Rows from block 3 of a small image classifier, named by matrix and row number. Rows with one number belong to one neuron. Each number is 500 + 40 x the weight over its row's rms, rounded and kept within 0 to 999. All counts start at 0. Numbers have three digits each.
After each neuron's rows are labels from the 100 images, of 14976, where the neuron reaches its largest size: "responds to" is what is common among them. Only what is clearly more common there than usual is listed. The data: photos of plants, animals and fungi (iNaturalist). In brackets: how many of the 100.
# u: gMLP up (value half) (model.blocks.3.mixer.u.weight, 384x384), inputs 128-255
# v: gMLP up (gate half) (model.blocks.3.mixer.v.weight, 384x384), inputs 128-255
# out: gMLP down (model.blocks.3.mixer.out.weight, 384x384, transposed), outputs 128-255

u.222:487575446488503489529483515433440458517428445495488442559470490503504486401503492540509441482482478513461525526430415415528490516548507464518474516470458530477544515557489493550504477520547494479563511559477454472504511469507467461527484491567520473463503516530523522492508466527479523442499617617499430476419520571556526446528485524482485479495499515518454532508441441541563462419521
v.222:424474475428506490549435471568416536525552459447484501506519513530494482524480538509536457440466470501523492551434451492563465459494536504523562526544535483524449511478564457428532501491499541513487535456516520512538587530506534538530453488468509449509469504531467447472486506514486523502536423488485435544492525495498476445440480406428476477471553509499526396506506537501473473476428
out.222:487511539514552478513589509525506557588453481435440500480454501521546518508477484564518452506495486517462563513520482471482491530563551501561476515460529497446522473492540482481449520555485492498457472501581449483482493532463507449458570486543465558492523532543482470537421438576419495536533481430417453498510515503448476472465547518498520468450515444408486558495543474460522505539450
responds to: phylum Chordata (93); class Aves (91)

u.40:556533485519597558503538467505479517485495466457600493427429499479444466534460487497520466524492447486440517479458423517492553521500512497476513491579544494477445577555503414528522529553462496623484488427498485505424523543515472497415474551452606516473503513530495538516460533468599550485577566534471413508436520507546468527455525535472459495475526431502502490534524483527512521508455
v.40:489541531442516572450455469477513509533436527442534522494477575487467587453466540544473500473476437554537524417479476553521562552555566510498554517524427538514511489472502416525493489519520500503453479534488564560497519574414498465455483464468492410534506644536454427479434442575547463458437542483466501578525501558568451518438545489574523451489497491534508546491553469479484515491586
out.40:459493501528505481505527581473531481461474446488480484468504477539464596471515521492483509457486505455506604460445517473504467538473524577471506495502541496421579452467585555455506470536531493496442468573440542381503460524498576535433547499458507486566550519486542512451433363453510509469495482455457501498457478485454500505519527463525476527518503444543461520486493530535483512517504
responds to: class Aves (83)

u.16:536471549500505488433436463484529549415472490512499508492505482598497482474540483564522501537490480509571536493431460478548549504519518531584502485568515509515567462486558538438542513473463512483509527470515493493474553474480487462432570494522545510477522462497513506487466573466524504547543421562492518493602564521502422575439462450525444485473469496481563457506455501412521579506501
v.16:510515516547433455483506498513478552508458484528538544444483487461499495489520491518501484508557491502540535531542465513481498517529448534453496539468477483450494450496485543440507548572518468520488529519558506480528493542533499553523483564441463460482513490492449438559518497481443520448483470449460481525464495473448454430474483542463478472496461481509441455529525444503502469506481
out.16:543531504445532507534581549516507452560447454465561445469468488557529459502463469509455541544492483409486457533460480498501518533548511566442473534508525516521504564464534430542487560514471461529562469526516523507515561558538533507467522515489506457576529537499507451487421499525605492554498522516499423502478532506479504501533498503396513503525557407468502485483548455501511449481510
responds to: phylum Chordata (99); class Aves (95); order Charadriiformes (34); order: Anseriformes (28)

u.244:493440497525429482515454523559454508595532464514465462489556486528439498452497519513587516482456479514520460490488500446477501503490475398536520467401470489492418425488538619544532551484464506546541498524565477480512529608478477567527529488513595597557526530531486498499472439484519451458535540434569500426493522463439490517482414484555524459448533508496498567486454506532547560527457
v.244:461489571481563562550461483495560461453527483510549500510481525465498397503478495595523494488519585566517437322526518430521483464466469461423514491536431521509464500528504509458497462523484487527503471502516432532475471450541497437473532477562507442444476524451479478483468531462533469553470451499498478508548548460505561537458470518441473576503482490492543473572584553522453497494449
out.244:518517479475476493522501477439556464518566418444480488534466515519500490450542465503447532535545492486475508506551546491468446515519522409497523500516566504440506536583474493514584479525513503543547509430456486529470491563530498510512491484472458487511452433577490511528481487505526535605499487497432504514510569440449463454461476470488528488497500480479447386473522551395450467485479
responds to: phylum Tracheophyta (27); kingdom Plantae (27)

u.185:532490466486493461472463515461478489487497482562476506446499446477425493522535553554526530556466536436547504451464461511574512487508514557429537487516527457565504516497487479566530528476494491460478494491434535489472535526571505535505460486522550518483578426505466505536479453529494511543531534520551527515433556456478444462489419535501508529507579506539518482481547485467485480510497
v.185:436501553453554527493451487445471533538575403450552439464537441516462448463479515469489458498537550552425579482519405492552578466578489456476511460473465491443540455523494514510461520488545454500461496533524512524551539471542468435492463548458534523498426494508552489442488523512518523424535524507493542534511461523576500539500455439450499550486545502460478477538501490446507586572541
out.185:463485530514493452424410505507503443519523486563526505496497514482508484515518471519505594484503548474500510504503520573543505482432448497507522484511490516454549495520570503528510431444525417450437530513498521539471558454454532512461423456479530425496485437511545552441482514496512489564566558466454528542450535509541486614477542557505527534520479558586399486503502412464494452483488
responds to: class Aves (84); order Passeriformes (54)

u.184:529526508456464541498503405551504508514552504589448523442594553462415466471515528520490491498510492491456513521476455525518505395476509454437484543549427544522531459545468522525478496428565477525454479539548483452572561563551488435469528479541495547433520469524502478488460542416549408504521460481524554485470481483532513525480555485540496367473517534497524565557461471499494559475502
v.184:471526441527532493516469553481548492519524500496544473443486529496472492465452430525438459472594447474502377507525536525492444479500501506595509499480531513479546564543425530520439463489488490562569467532496546517513453534578455567481500473528549449500556481457535496439453454520401487511439597516444451568491495518494467481554579441466530528533470460499550461516546527563481435495463
out.184:542514531526586423494493576502512486470471559511539527553430478450540476498479502497522522435406503496530477516533483479539500435485470487536454519444447575512468456531642500456506450572516473485447463458494546518411552422508498440482439447526542533499503541509540508507472496509531469486464445453532476466537534500518556512545535464516483476504489496515520511495466514546472516436495
responds to: phylum Tracheophyta (31); kingdom Plantae (31); class Magnoliopsida (29)

u.353:474534507509478515609439493518526455557490543447479487410482468512454489553411477542533466493423448532502524488467475498520492479484490509543471508524493540500494517472426479559478466553530440512489523511500490471523504514433568494504482576500545555455402451547493529471494505545584541464500475516507514511560432497465443451532481563559535408551453496365426542481508488475516546398503
v.353:451558494518575494438449507481500517480466471515509519463489486498441500447518507466419543532457522490523530486511437430487516489467530451576479519450516482450519538548489554488491550446541524493510495475445454550555593486494607515504543478538527543426467489494514519541483470519512446494541484498552453425461521535493440523613413473524458569469532486501529556504527520402504488499486
out.353:504587576517495487539530470471512538514470529490461568541447443544518468441517531469521525468488482486552468560524566574477411453514440478402503468539369421558528522476545512484503444433506476477531499479455469489496464450531485475581560544438469461523506449485454488549597475527470505541499470432519485458489433430466514490486495485448512419510569498521548463512475465482502424516572
responds to: phylum Tracheophyta (32); kingdom Plantae (32); class Magnoliopsida (29)

u.41:508527493516552502529463516486482440526495473490477548533557450474492503458476521458495500550509519599494432541446440525457520511470509502490439514468461504452551514547437537397487549484514526481476570492496521468479502547486503559483484468459548532546534533455491516484521535528486557534491566396533457511468475516558510511490462588443454488521560529438557493523539512542496520492517
v.41:489521450489437517535457387490482413534479469530553502421509481476531486522424534543478486497469510538512502492575508559492491470561523503498521503473473465522500504433428512507556553483541511524495523405533571487500522490507484564532537535571467450494449456482415591516507477484454502454609477508513412423491516488455475461565493513525553429482506426512515457456477520454488485447477
out.41:457485424414525525550547479505490547493467548529621480453516556524484587534494503486484466415485521522446521443477522557471463503478497494539524486605542567451480512463502488491533447512491508490555499522483520419567474593474501477565455461546529520565553436532497465499504552542571508482502451458537517488508522466507531466559502534566573463450544489460415485457563561614488437471508
responds to: class Aves (84); order Passeriformes (50)

u.238:521536486494532457389442399515538476521490474518487434535442500537454480531485527459459498554512465454571515468470459426513542526501561525490466480501513588457505454512485499552445546496545504503430582486520553468471493464480535494433543519501452497497547520513514478488444466518575440473494488428512438506492440495461481491562501555517424533523503546428534511514471463506518507468497
v.238:543524540528552508492529500464492497438487510478519478521447440519524516549552523493456459585506505558494545551512477465481486471491480508497524538479479501522458430513470482436505558527490571454501467489550526436512455436571576502470498567486535502576488522556490531551489540469507550409528486555479503475469546521545506451520467528486557517529495496467491502520473467493476460514563
out.238:459481450544494490485529494532480416497565497495521507501604573524450531476465498445516497515465573596521472448456454452478514514481459446471452547499548540496513622487559400507489468500457504535511446483523536461469549504559520525557472478503552481501514524441481509500519517482558502510516513552498524493511451557486458500534577476543377489516452476480472490518538525451482403427442
responds to: phylum Chordata (96); class Aves (89); order Charadriiformes (35)

u.360:537450530503474436505550487473457503466473448583471550517507501527465511503539484565502520445521601543511519467527505510515488443468406517532519492594374495496540510464475519418549575469446463483445502438513487587524496511474516475409524468507482507518519455472549437506511550497557423457470559522565538510501493542443495459426511538525475464482607510514569535491510473482494512501539
v.360:536465488562586459525591473475492487474532540538539564475522554488555445464481508511399532483460545505585521461529478437552532507503531533465477444496499468530496446516483469528466511545521526505473469443461557467534469538462574494536524467426476550466533558569480497442524465562490493549567490544490470513458501512532483477490509498547480542495568498563492484493505532615531501533536
out.360:526525531464431468552430516542525560446506582524574430534502512493521532474466558481440481512441403428470495445463474486487500528509509475562488512514511475469497505456546512420509513561536452506480536421470450511541490526531423508569500447499500583526476511459498456517531481485535518605494505515531507461511517554532439467479554534507585537542547484537500433552541470551491454542541
responds to: class Aves (95); phylum Chordata (95); order Passeriformes (63)

u.260:496517494540445538525518508546472471439527461520485485572522436426525538418501521554480348478439485514504523457499517420463473424430511480507517468466468512489556501557524511464513556554415479462443545495541443495462583516437566533457510445431549570597459516533495402594486506494544550466509569564550494482541510457508507473501495457476518488552510490522471517561493497554524463567496
v.260:526554528485443586485558533454462505488546510515545612586473477480508561462615480525484510500421430523513472550526522496500478537523507448510472502499486512450563516550507451448475454500499472504540574508500432468591523483544467506459449519482549479480459476567519496517532496424533552460528541524537563530518497468508481497501487372502506530464589531549508459473526462509498480496494
out.260:498431477516479425490496558463534510518473491491500466514515554518472512459524483433444511576489478492484505511569459430401493497429490527520514529479508489506482545457515550557524549453547515532450548536558478560491540488489586578426556588446482474425524520484508570537523432480505510493547447522593495408526474538488506491494473509520544539492581522519511446531512526423535433487464
responds to: phylum Chordata (94); class Aves (92)

u.92:504537543473485529552492503559539573489514449511566500501474475445578501468511490555519514502600445530530526523431435488492529452515470476582512548508518517504469571552520508453475525475470436518529479489498428496489461498568534536532428477431587484508439502561505487487429583476536521502491493461528483570533448473462529439477477474508474500482513479499529592542459482486535489375487
v.92:573577522491499480504542524456529513501460518476438492497463513510439483456457575536557437556532519444490479478541505550505469461587491457530561522547570527481477490506484550506463447510453476465447524482488497542457521454527464481543525480515531505508472513561492551583448510471494539392516441533560478529573489468446367450424562529488452517480497555526548491551530508431582500466579
out.92:592493545471477519497521500538595482610551571524495541510469452510494543500535467505552429502504428481446489501507532464491537519514551580472452452451434448527556478474514509522564486488494498557505460503574513551451511485521457552460558596509508501461554541478430517529514537495443486475452508532536536475526502489492523532438543475475508560452549481531474541514567526549477530536511
responds to: phylum Chordata (94); class Aves (93); order Accipitriformes (26)

u.201:486503569528438470490521519490547477490469489477506464478476509469448516552546451448420503571509488516429469547501519470446565470506490450560564494461455505564529462517468559436532528522528476541468508484461561522479520527497510537430551515518492441489497529484551469530556505601524469522494497503569598445482453475518595451507582537559491577508557488495448539447452534470528531557544
v.201:581419529543428573508484432461451495528444539516522501489535578532495480468506495518534511543328441505513493538497577494497492543524456566490475471494468552445464505492514512582473527471567486477462549477516495532504505571519458529530492480514489602416515521457473472511524505569501538531466496497501460522575517506468526617562474540543563501426464492483496520498510544497480508510477
out.201:510462532470522511577486557473545520490459508579533528536402566461509484521443505520543499509545462495462492460478505550434512484428555498489517521491468485484446564442501523484542483514511526460568476485510467465504556524592475476515500495542457543517533450482488493506482507484479453471503480541465500512425445547468419491473497499451437502514517484505543538537497441483460467445495
responds to: phylum Chordata (95); class Aves (93)

u.323:533526529449478471511518531456566489547524475431450493498506500546535504503486524487505453429525530534509549461468489531485564487494479490516485481517525463468541521489427493516540511513545493524515512460558539523404521545537569461470504447491517454555507443427536529476494461540513482469564504520446497436463490557548503492560471462509472503504465461549448477571430524525475551429443
v.323:435509463522486454531474536534485511495482455479468485491476485445415491510526481537522499453536550530533541480517457510576493487603477553525488487501495410513491448445514481555545512556485494477506513485518476506486496495480504438518453512496470571456517492495521514541456518421443630470541469424477608496531522551488527502497522480484500475469512448461533528581481445506514555530469
out.323:477448571439576434469546445545494458443528481529503483444481542568464492461483505507561566508485458495523482451454464455516521513544464486463421411506472529527506441553502493522480557522487492517509534563453415495477499575435516537535453524427515524561490464461521547567494547456475473534499507515463521518533447569527475505511481503522487454516482469500379513492518530426504483474488
responds to: class Aves (87)

u.203:508468494468475547388521526507538480493397479495499479480505495523469526517493501442499477539482533534523436393545474546516551556530517502454544526579502540492542522453475545603524466498504545545492582444522441532422534480570502510567493555521457449508530484452511482470465472501422544449448505522467525510493501467457468492438457552441501514452500497512430484497551409507536490494530
v.203:500494500495489475538533578498494559486529471501520514459542567470573487499510484560435503564537520540540506418459453477478526483578527425557420431486470430522538502481519531525467550476499470557585574530541484537545466504514510477536526478572511554601504557521498482502498564505480439518512491491529448489500508440490437476455413475522540459607562509455453506461533501482514561509464
out.203:527499499576541529504456553546481527499508559472443483513429449554455455451503512542481489510572464463444528480505591509492480520510528418539489515486461508489427495524489515497488573514481465517522436532517479509431524468486466468529496545514487521535500547508505470478478540531465454574459548505497442582477542534455518458534497483460468451575425466499457521486459535510436481492451
responds to: class Aves (86); order Charadriiformes (25)