A small image classifier, trained from scratch.
Model: 5.59M parameters, 24-pixel images, arch gmlp, norm rmsnorm, patch size [2, 2], width 384.
Data: trained on photos of plants, animals and fungi (iNaturalist), 6.0 epochs.
Rows from block 7, named by matrix and row number. Each number is 128 + 32 x the weight over its row's rms, rounded and kept within 0 to 255. All counts start at 0. Numbers have three digits each.
# f: spatial gating (model.blocks.7.mixer.f.weight, 144x144), inputs 72-107
f.0:147145097063126134130112150147071121162113120111138082095150070095121076141138163152150119155134175182097100
f.1:131114107150136100131053154110163150182121153131198135116113135127118134116120139101088120115113137139138148
f.2:171138143171171165111112167117100099103098096181122112160109089107094095147123081132157091136129137170139089
f.3:141107101116163191124135129116154102112101093164126116119165128125131120062152106165113122150190130099171198
f.4:141101118166111071100132106164129148108135147154132090140137078134072155073152129166143122147099157117123156
f.5:124149167135147139139146162133080077162100098149164127187097135083181097111139142131107103169125123153140065
f.6:142149089106104053109142097129123129106119108090153131115152130074125138138086099139132139119071140071138141
f.7:108091117145107134163122134128138066112131095107128155083120159131131156064153158108138159113151140122123148
f.8:092105103095101135149114115095154169109119143111099162131146134134073152079114122093127153115169126062160138
f.9:137133116100120138107076143075101113083090076131071148127095128057078120165141122114128106116132144110145127
f.10:108131142147135144121105108155123137138139131089158153122104177130151124112137091133121110099127148110127114
f.11:085116140102134106081080140148150150149077130137139072155121103073149167137102101100131168147181083135087145
f.12:111140123128141118112104109137087141082100123119055074075140105157093102100134174155134160138172103155117139
f.13:193164147175104170158091107120142181155117124096112140149100106147089112181186112183099164135150107136134152
f.14:123178159114123171182131124084129086103131125107124132161159120064128119124111144071145128145107117126098093
f.15:092140176092128145081031098120152153155122111130135115105119082115110111129153197155139200128099121192140160
f.16:162073171131096130107129147174166099129140156166159156115122174131151108082077142120139179168125098103131101
f.17:089096116152084148103119129120108160120090105123125121115115146085168123144169140128109084102133107159088107
f.18:131117105123098140155097124119110158141093131075101115084131127130134091142140106105105108123066103113119147
f.19:143116142175146149106121102126107090134119144143140125124110106163096115113113141116126138079086173063081144
f.20:123105170107161165121124146165179139121083086126156164140097122088113081105125147151138079052154120090139130
f.21:072133168081095131144148217132114121111194191109123113099187174133092055107103118093128078174123184127107082
f.22:101101132096174110089089111155124138074104177204110092127071142107138170072158124114140164126114136129111084
f.23:096112204136091130140114141122114131161094098107128098132085142137111108159201140112137142141150122157121126
f.24:122120156174126107126105116159194112078100128131128116110129183162113147139139126084146174132140180086088094
f.25:140107118118110126163126109062070068130085136133127183093115116098095100157125092119104192149141096167154108
f.26:155077148101060136141174113148117138152151099095137078118106142122109123109106124144154090074073167117143074
f.27:142114147141132075129074116106132121104115081136112079115159112082066082116095119121078141153116082131086132
f.28:124045096092083127115114062108104111126102110117112098151154153064113119147168143134111104137141112106109122
f.29:155105119170193074112124141138122139106135109103167119103131100129105108121076126144110086129106131138103125
f.30:132164148139131114187157121125132142120136114107094152126113110143161149116141180101126111151105133121130105
f.31:108113125139096107085130172110156101044127133132123123072118134134134099156081094165155134135159108129142083
f.32:164115139144118092121143132103114143144170125102087149123095121140102145113141115134106159088089080129195103
f.33:134084100084148126102083081108136138122090120140073159112128110065105145104136112140153113130110133073133126
f.34:139111152087097135132135105077048133181107101053143124113159143173120117133123122080128171083119118109125138
f.35:178117161139095163172145110122140081131112128102112132116103114184119123097113138119075096134186136129094089
f.36:150140104165184120111089098147139110142093181121167105115168165095182078178104095124087076145109071119182115
f.37:121157039051060128147131142104079099093109120105149130142128127106131075099088177141171209080106147158067096
f.38:183107144107074145114142118126181163108135146075129133146119104131119090141125176142120103172100114144162158
f.39:099083134118076081093149130145135186126109117107128143124124090144120105107141088137137105118155168192139121
f.40:105110130178116103117108120083074104123123162139138130121142140101114111118162143157120098098146146152085137
f.41:109079105100143186151131062123132129136127103136126158116143138122134097089115150105114104097121130135093131
f.42:068129122116111149150125149158111127124116131138092127104121109116110114101121121128122156176116132099095111
f.43:118155105123094105212211160086141126105122123123102150094124150103104150132117095099121173115162114124177165
f.44:133122128131109101115115121133125103186142060111081109089096134093115098121149108120129139127073113145141105
f.45:116151135157138121167106095066143120185150122099076069199077121081173181170177144122096081140134136089097146
f.46:091091099180159110128089166112145162105094125096140139141131127107152117123121168056131158113107126177090156
f.47:080143128164120130122158147157128141096149156157167103146138107124125103158115126152165128094148112157161151
f.48:134104042133121180125125128122118089131189117085112170160153148181069102058146143132120068138128132103158123
f.49:142161153165168110083150153133099111134155086169124112093095133106124134138099111113137084097119131086094106
f.50:081136151131093114081109163126116081104080139112090107112140102117146151126114106114137129080093156127127189
f.51:114142135183151135140128136111116144130142148189089120110110137189135121105110151109154121119148121085140151
f.52:179126162146209142136080087156142138126125139076132123110128115137181130101138131134104116095097134091141114
f.53:111150120142131202131143091122110105116107120096162139129186085172099111099125159137148127126106142120109174
f.54:145159135120113138173150104131157113119126150103084101164135079147109137133124121156098112123140154144141141
f.55:148144161130126094148217137149177091104168116149129132173136137127158147110129122135126112134136121137135101
f.56:098100132133144180121119171129063127057110104137117091088080124162073095110139121099110130120105143135084135
f.57:170124092109145157130104142179164136152115075129193155091134120140136142152148059117137120118099106136136145
f.58:122114104134056143118122112128205196151188138119124125126071160150122163116165102149118135115155090127109108
f.59:152133124111075131130156124159139175158120105127105196108153115120146125151098095146146137130127097060099092
f.60:226191168206109121115153084145168080184147124163196139102138134120148111140097130178147105123152094121126173
f.61:150156182164155145150119149133113124134156158144163135186090141124187127158138111129070141122135118102151159
f.62:143171188126183139123094169130128150123157105142154084105170070140122112096118116136141104121148106159176149
f.63:186232147141137172177164162180144180134090124159155165060101138115098130096122124079111105130083133108134122
f.64:080109124129199156146125147144119141153111129118186131137151119127114135092111123171148088112092128129143114
f.65:103141206190130197145143128139135096127132138163121177143142112118085098131099138146070158146099118075109132
f.66:112144136126169094154141123145068117160109075130113123212170126075096152164143077141149123132121118134109104
f.67:164162133138121161136159104140101134108130145094113134156176082098086062166089117136108141153191160146144099
f.68:133063121077131163130171164126122139112112143115145145147135218178155075140130138128117131110139107094151110
f.69:145170141132121088157140179180206158137128122107120108154181169148135122118124154059167095103125132144100122
f.70:149140122119113148165116176115181146147147126133128138112091124141198151144100110110108076145106138113126152
f.71:105125106120108146118119110158201242084133139133124139118117108109205139134125133125172082131123099137110153
f.72:107164158138088131176162124106123099197181172110100145132131154177156060164112133119150125091159137112150117
f.73:103066187189190097131084107134135096102130193170117136108109096119129144110204162108119156109112143153145127
f.74:157135008239203172130100150140089090123164194152150147134114087146112158134136196111132130140170076128144120
f.75:129132106000150218187127164090085132139137090205189203157154141139128152121124091184130107120117119106120141
f.76:145065108132013180252180166135152172190142165112147122150176129136137178164140125099143088134141087146105149
f.77:131152168153128000115210172174116078091119148158134195158119137159129088136159084131102201105129147111152074
f.78:107126206158199147000179177177134132089147151134177094158111159156123089089116095115155080167159130157117097
f.79:121124134093184236159000092199127151151153154116145162141156134144185148149084130101122135148201101141152153
f.80:115138121117121189219177003095151191140160102126112186168195163121164073113132118144141138116103195141114074
f.81:076087136102120099136185184006099129096119118148124132140182175201140124126138106122130118109085091193132076
f.82:042136117120159115141185194152000120172127124094064114123169166192199160127162106131113127126134134131202114
f.83:056065070138149139064085095199174130080123141139164134143122124167189192120113119125184140160105157139135088
f.84:214178097143177099128167121152130079082218062095104154097121167115102127172202166176114117109163155145165116
f.85:103135175196079200135134151075132170053000167198117146138129120148134114125184203116188116147111069107148139
f.86:121153151190245128123092119121090157089122054193171131105105148107117094114114189175207113108122117143194111
f.87:149127146165146170106120099140092099098170140000170207196123080144085153151147147158175149141107165125077102
f.88:130115098123124160186121112075100153081143149130000177181141115148142143145188172111206140153117108102139118
f.89:174129159157112187126166160131129120130125145181123000092176177126128090077107161120098218137115232131096147
f.90:118154124157158172162086192120150140147117152229219165000083136172136106131102127145124121140116119104123138
f.91:082113124174145200151215112095119161123151100135141184147038049134068073122108147144167141146148121157160146
f.92:101131077137161152149222153143170111121107158137128156163199011092132092107124159158164117156134164130139139
f.93:176160148147100148169168182209173121109102080142181120215237188000137122139147119127106153146162146151150143
f.94:173153100134122113184184156221152095088154201148128135110102182153000069110136166124138126137117196148182180
f.95:075100133147101122107123180221203197050102135132107102141093131173228111074074158181123117125180181144161209
f.96:206177176098126145164165121100160174189205133178139124104122114113085181059108133154088113125168124099141088
f.97:111180162130111136109172089092184149183222153204135102127076077105091065110084129132115093126093070126142098
f.98:130155168150195162147174171101117105139129142240135162135125119138151119122093031176248147110055116101146114
f.99:070168135151207151164120126115219134124107190210150147177161112171119103086071104032153154138161124134078099
f.100:091088125104210122109160133122129147087119200117197145181160090131130110157108110059000145201170110139129073
f.101:072109093138154202109165102142136092118109102128175227190160127163126120122123182120118000114144105136123090
f.102:143127143155157147214186122106129150092144153140196159255142161183145115130114123157150148000122129209171148
f.103:169143130116132121163199152136158112139069142116101191196213140147106109100137145120147171133000079117118091
f.104:170141137126144114170220208121150157121147120140096165180158240118110139163134139100147137210153004081133143
f.105:143037069112108152129119173200095138179148195101104140088137185131196135137108063180091071104178171078050069
f.106:177110094153127142108146150198181142111150139101143096118151209204145140137129148131133156168116162163010107
f.107:161092071108109202134139109169188101156088095151130132148112142156223201112134145072115152107160115139105073
f.108:117187152098119134126102122109107132163191197130152073093112138122091145248162157112125143128141141092095164
f.109:113110088085107083111153128113120134143151177155088169164107176135149105142233175180095082167068102106148138
f.110:129177137157159103102124141151176137126187135165169128126110180093106134127184174188135128192136161154071116
f.111:107098168194133123144119123126165151104115101221141143124093117167154127089184153140236157126117153071141176
f.112:129127077161166214136126134175097149096135141150180167143085143114130160173155172179174187136177122144114098
f.113:130171142107120186144151089125115144137140113126174204198119120120117113134164126111160228147141151174143118
f.114:130159097119124121150084115174098126104126095146127142218137127139157133142155145091152182237173159122124139
f.115:171137108097126114139178081076129142179157107120103114163176148161135115158124156119180179158189225206143136
f.116:100088113113116111160112134134127122139131142105107140149123175143136130115121100093119180174191178128129124
f.117:121116116136114158162118171139128138103131159126172151127162188131149167102086106110141117201192219171180127
f.118:094134109121114110138188114157151045105135176160152075087139179185137173135131154157107118147139170154218185
f.119:115134133142113190151168087136155141118112092105138169101140090148210193135109108157114158148152133152147213
f.120:146133094133124144120190139119096090156110067120114132108082098136154115180157139129142130140140150097091143
f.121:143114129131189152147137133162143104135089186179147126152169111171130149158178116149129114151112132155133113
f.122:095140146128143166202139149112147157131085161152118097133124138124118231178182163123109134127129113136153144
f.123:092135108159196133155172120117107154080137167158180118162179154104150094086160162213167181108124164139139101
f.124:121140113141104105086101141156114153124139152086167182176102142140204172058096142118135123112114103077119107
f.125:143177072122094096136074168139109150126086165159133150145169129105103125112102169149164180144141143106132127
f.126:107157133109091095048178138097141061134139142158109129153176145123134094125105118167168145185167159112123129
f.127:122119080145163123119111107100127133144133085118089150153144172164120174097070159120147131161174135093105135
f.128:154066086120118136128155131125090120157126168153143138098176197093137082153141147132127125121151122143129091
f.129:100129081163091150158142208073061150154112157146139107120137135064153123152096157134142173113131211174178142
f.130:062116118155069135128099148082130117098154181144148146091135121150119114128087115102130117152088108109142222
f.131:093118105129119115090115098109122149071166075151175190163116104140110124079085157161104178115081105126166149
f.132:120098076112119074156140131131158140166157153111133145068102132129110165172104142085129173130138076128126080
f.133:119133121077112167143144086102135131090181147151116134125118125120147141111102097127133126136056111107147091
f.134:110131123119109123128125126137097070103118098088122101125139122123126144134094157190110133126154143194162165
f.135:123118083136100101104122128088138110110151136152173175119102088074121111147160144130105084136098061125097107
f.136:095133102076125094133114110170100106118184108117153121112132130103146129121202092034156145155137142129067109
f.137:139171148118134108132158106124129088208114127114135165084141124110157112087133117127110111134167167184095101
f.138:132111141149147071146110154121118141101082141110149121108132162130112084166082116151138121154116158112127064
f.139:106067126131171148081092143122132143094174111118122106139108072140166108151115123149129137128160131116192155
f.140:039126147163160139093082114134172116121164161155138164050171130172119158107139149119126145126149133151159081
f.141:075173146137119120146131161095081162085090163088241118198167155136086104106080100172126154091167106085159168
f.142:089076088103132142101156089117156144060113116085106099081108152168188195072111129146127117108112158069116153
f.143:136135080096120142132129138165173078107173108164074163153124087101110121098149124117157081118141136125181146